From a checkpoint of a small image classifier: norm layernorm_no_bias, 3.6 epochs.
Rows from block 10 of a small image classifier, named by matrix and row number. Rows with one number belong to one neuron. Each number is 50 + 12 x the weight over its row's rms, rounded and kept within 0 to 99. All counts start at 0. After the name is the row's rms in percent of the matrix's.
After each neuron's rows are labels from the 100 images, of 14976, where the neuron reaches its highest value: "responds to" is what is common among them. Only what is clearly more common there than usual is listed. The data: crops of objects in photos (Visual Genome). In brackets: how many of the 100, against the usual share in percent.
# fc1: MLP up (model.blocks.10.mlp.fc1.weight, 1152x192), inputs 96-191
# fc2: MLP down (model.blocks.10.mlp.fc2.weight, 192x1152, transposed), outputs 96-191

fc1.221 102:43 65 42 56 50 36 54 69 60 48 54 42 52 48 35 48 71 31 49 47 48 63 56 59 69 32 67 62 60 60 53 36 35 49 63 46 56 37 32 37 63 59 35 41 54 31 54 48 53 48 66 38 63 55 49 50 63 68 51 52 47 41 60 44 59 81 42 62 66 35 59 67 58 58 46 62 42 42 39 49 48 61 44 33 43 55 45 35 51 52 48 27 49 46 48 57
fc2.221 103:63 69 31 40 64 46 46 46 52 52 44 52 43 41 49 47 60 47 39 45 53 46 40 47 39 59 42 39 44 63 57 35 61 42 62 35 47 81 37 52 45 28 46 62 65 48 36 51 55 47 42 43 49 47 40 40 56 37 40 63 48 61 44 45 51 57 35 49 56 40 53 66 48 35 46 46 33 42 51 55 42 58 49 66 50 49 49 53 55 38 49 55 81 56 35 44
responds to: object: shirt (36 vs 3.4)

fc1.398 107:47 90 48 28 55 56 61 44 32 56 39 45 41 49 49 39 60 51 47 40 65 51 54 22 47 42 64 44 50 60 66 55 36 33 46 58 71 41 65 37 58 62 29 38 43 56 55 67 48 35 31 40 46 49 63 18 41 57 22 62 53 61 44 37 45 44 52 51 45 47 51 33 70 43 29 40 60 60 50 68 33 55 68 38 52 46 43 53 53 58 49 50 46 44 38 56
fc2.398 111:52 42 58 52 52 59 51 32 30 54 51 42 56 40 26 66 73 29 64 37 56 65 45 48 30 39 65 41 33 44 66 43 64 69 54 51 38 47 27 50 63 73 33 45 44 51 59 47 82 45 52 46 50 32 76 35 35 39 49 46 54 58 52 56 45 24 48 49 56 58 31 66 43 37 45 38 47 49 46 44 61 45 45 57 43 28 52 52 36 37 26 40 49 36 30 45
responds to: object: man (32 vs 3.5)

fc1.434 107:39 48 47 43 66 49 54 80 33 45 55 43 45 41 47 41 40 50 67 53 72 16 51 32 44 61 63 62 41 39 42 33 57 46 46 51 47 53 35 44 51 47 42 42 63 64 58 48 48 39 61 38 58 27 66 56 54 39 59 32 40 53 47 47 48 51 58 48 44 48 58 41 61 51 53 57 53 32 44 54 68 63 60 36 17 41 48 33 35 42 65 35 45 64 56 44
fc2.434 102:37 38 50 55 61 35 48 40 40 46 51 33 31 35 68 39 44 49 44 59 40 41 22 43 21 48 38 53 45 48 68 39 42 60 52 52 53 56 37 37 35 42 68 52 65 69 35 49 57 21 38 45 54 44 44 48 37 58 57 51 43 45 70 56 63 66 56 37 33 52 58 47 43 60 40 33 60 49 72 66 51 71 50 50 37 58 64 77 23 79 43 52 43 48 42 43
responds to: object: shirt (33 vs 3.4)

fc1.122 098:52 41 37 75 49 43 52 56 58 53 60 54 60 54 58 61 21 73 53 47 47 70 67 48 53 52 59 49 61 50 37 67 41 49 64 41 48 59 48 45 20 35 35 48 36 50 75 40 41 40 28 58 30 35 46 44 42 30 19 56 72 58 41 54 55 42 52 57 52 69 48 57 54 22 42 43 50 49 44 49 35 51 46 55 45 31 51 56 71 71 51 84 49 48 57 65
fc2.122 097:35 68 52 32 51 63 64 33 41 41 56 49 58 37 66 53 40 49 58 50 68 41 54 34 35 69 35 61 52 64 50 73 56 36 50 42 62 61 42 38 68 48 54 47 46 62 47 54 42 47 50 54 37 44 40 64 42 53 43 50 52 31 45 44 50 61 56 42 53 71 60 33 45 57 60 50 58 46 67 56 48 66 67 59 53 40 63 37 76 42 50 70 50 46 57 47
responds to: object: shirt (32 vs 3.4)

fc1.522 097:41 65 58 50 56 46 27 64 43 60 56 41 41 51 66 47 49 55 62 64 45 46 48 52 30 32 76 43 41 47 43 69 52 42 60 51 61 45 38 24 65 55 49 58 27 67 45 59 53 65 51 24 58 37 69 54 57 29 41 61 58 51 39 40 66 54 41 60 37 66 36 39 61 39 38 55 33 50 34 41 42 42 63 60 42 38 16 53 42 69 43 63 47 51 55 41
fc2.522 096:42 43 47 55 48 51 65 68 40 55 58 58 58 46 50 64 52 53 59 45 60 57 70 73 50 48 45 50 47 27 67 56 53 64 33 48 32 68 56 50 37 66 51 27 56 68 57 43 45 44 51 54 59 45 63 61 21 55 34 61 57 36 44 55 61 55 48 47 51 62 74 40 43 43 43 18 35 47 43 32 50 37 73 46 52 47 49 24 40 65 49 60 42 56 48 46
responds to: object: hair (36 vs 1.6)

fc1.573 097:56 73 65 43 38 54 54 54 49 54 49 52 47 53 50 42 41 64 59 64 57 64 45 56 59 37 81 61 19 30 45 62 31 51 44 55 66 49 30 52 40 38 35 56 41 61 37 47 54 54 53 64 59 52 55 40 60 62 60 55 44 45 47 61 55 40 65 41 54 76 45 55 40 51 30 87 43 57 73 51 79 64 56 50 39 43 50 42 45 63 51 42 48 60 73 48
fc2.573 101:40 77 65 68 54 44 20 66 26 62 28 59 58 41 42 35 71 44 43 71 60 59 60 45 37 71 69 65 30 51 52 48 39 32 54 61 59 50 47 37 63 37 40 61 49 49 54 51 54 53 43 40 54 68 57 26 54 37 48 54 73 55 54 57 42 58 40 73 60 65 60 57 48 49 65 52 51 48 39 60 58 56 50 51 37 42 41 45 75 47 64 46 54 61 57 45
responds to: object: tree (28 vs 3.2)

fc1.400 113:45 46 47 56 55 36 56 55 62 35 45 35 58 67 66 49 40 56 66 32 32 54 44 31 56 38 47 60 50 50 54 73 39 79 35 48 80 54 68 43 33 64 69 28 31 55 42 43 53 43 10 36 50 41 48 45 75 32 30 60 49 35 20 56 49 34 71 60 53 48 45 37 61 72 43 29 59 50 48 53 45 52 40 46 57 37 51 58 29 55 60 38 45 52 53 32
fc2.400 110:41 73 55 30 42 54 73 56 40 40 45 48 56 24 32 64 32 63 39 54 49 30 24 68 46 59 35 33 52 72 59 58 25 57 40 61 48 52 64 36 46 39 71 70 46 56 53 33 54 52 43 41 43 69 58 51 55 61 39 62 11 48 64 52 41 53 56 60 47 73 64 47 62 48 71 63 43 46 42 41 35 66 55 59 56 64 35 51 57 77 52 78 38 51 52 55
responds to: object: shirt (27 vs 3.4)

fc1.635 103:45 63 41 57 44 49 33 53 71 45 51 39 37 68 53 49 50 60 64 43 35 29 58 38 22 45 43 41 53 55 48 27 52 49 50 55 57 46 76 39 17 36 39 48 44 60 65 41 47 55 28 56 66 48 32 49 53 51 48 44 58 61 57 42 61 50 29 58 57 37 55 49 78 60 48 48 41 45 74 40 44 58 39 66 47 54 38 60 43 74 48 47 33 59 46 39
fc2.635 107:61 58 48 39 39 60 59 55 56 76 42 50 60 53 50 79 57 51 47 43 56 58 48 56 28 49 35 29 45 55 78 47 54 38 39 54 44 50 36 40 39 62 60 60 37 65 35 37 29 76 52 39 50 40 81 43 64 35 55 49 30 58 71 49 74 40 41 37 54 45 65 53 48 56 69 66 65 50 47 59 53 68 52 61 47 71 62 45 14 72 30 46 53 65 65 44
responds to: object: man (32 vs 3.5)

fc1.610 111:41 58 75 40 51 52 51 41 30 38 52 60 40 57 49 40 57 30 51 68 56 33 51 31 44 17 44 37 47 35 35 61 33 56 59 55 57 74 74 41 39 55 33 60 60 53 51 48 42 56 51 54 47 57 43 53 66 37 59 68 41 45 61 53 64 38 63 45 55 61 54 65 53 50 46 44 55 45 42 45 57 58 27 44 43 57 64 38 29 39 70 59 36 53 56 39
fc2.610 101:41 53 58 48 44 57 54 75 48 51 49 47 51 18 70 42 36 63 49 40 51 51 53 34 64 64 34 74 60 50 41 58 30 54 68 61 58 76 45 56 39 43 46 58 51 53 46 31 57 47 46 56 49 48 64 51 77 52 67 47 57 51 62 35 40 65 47 42 42 32 68 58 47 52 50 41 33 51 42 49 67 46 61 66 37 59 43 37 50 35 55 67 60 48 57 33
responds to: object: tree (32 vs 3.2)

fc1.704 104:49 23 54 57 66 40 45 65 37 48 54 50 20 44 56 63 50 49 60 40 46 78 37 63 29 42 60 37 37 47 35 58 44 46 57 53 38 40 62 18 42 44 48 34 37 48 57 62 47 68 49 42 30 61 55 58 61 46 42 57 59 55 46 53 66 53 39 69 47 62 43 29 49 44 46 67 45 63 59 41 71 57 50 50 52 39 35 56 59 30 54 44 58 54 47 35
fc2.704 101:43 69 55 67 50 51 64 51 60 39 40 56 60 57 50 79 37 43 60 41 51 39 63 58 42 72 38 61 50 55 56 44 45 62 21 64 51 42 41 53 44 34 85 52 51 55 34 58 53 43 54 65 56 52 57 41 47 60 28 84 52 60 45 48 37 47 44 53 50 58 83 67 52 44 87 59 39 57 46 42 65 53 54 41 82 41 48 44 49 38 68 34 56 66 46 48
responds to: object: hair (37 vs 1.6)

fc1.254 097:50 52 36 22 37 54 63 55 49 51 38 65 41 61 67 65 37 49 62 61 34 42 45 51 23 54 55 57 55 36 24 30 60 36 56 48 49 67 63 15 68 63 72 60 45 70 48 60 57 43 52 30 50 43 40 45 44 42 39 51 64 47 49 55 46 52 38 61 47 47 65 47 54 35 31 39 54 50 51 65 59 67 60 54 53 71 37 47 33 66 57 62 37 55 46 56
fc2.254 090:27 62 26 52 35 53 59 30 58 52 32 44 74 81 31 76 48 61 38 55 44 46 27 56 44 49 45 43 46 67 54 41 46 47 61 30 48 60 33 46 46 60 57 49 48 65 42 42 39 51 40 75 56 37 58 51 39 35 36 59 36 42 43 46 35 45 73 65 53 35 48 25 73 69 44 45 66 35 62 42 48 32 52 54 53 38 50 60 45 53 34 53 38 45 57 44
responds to: object: hair (25 vs 1.6)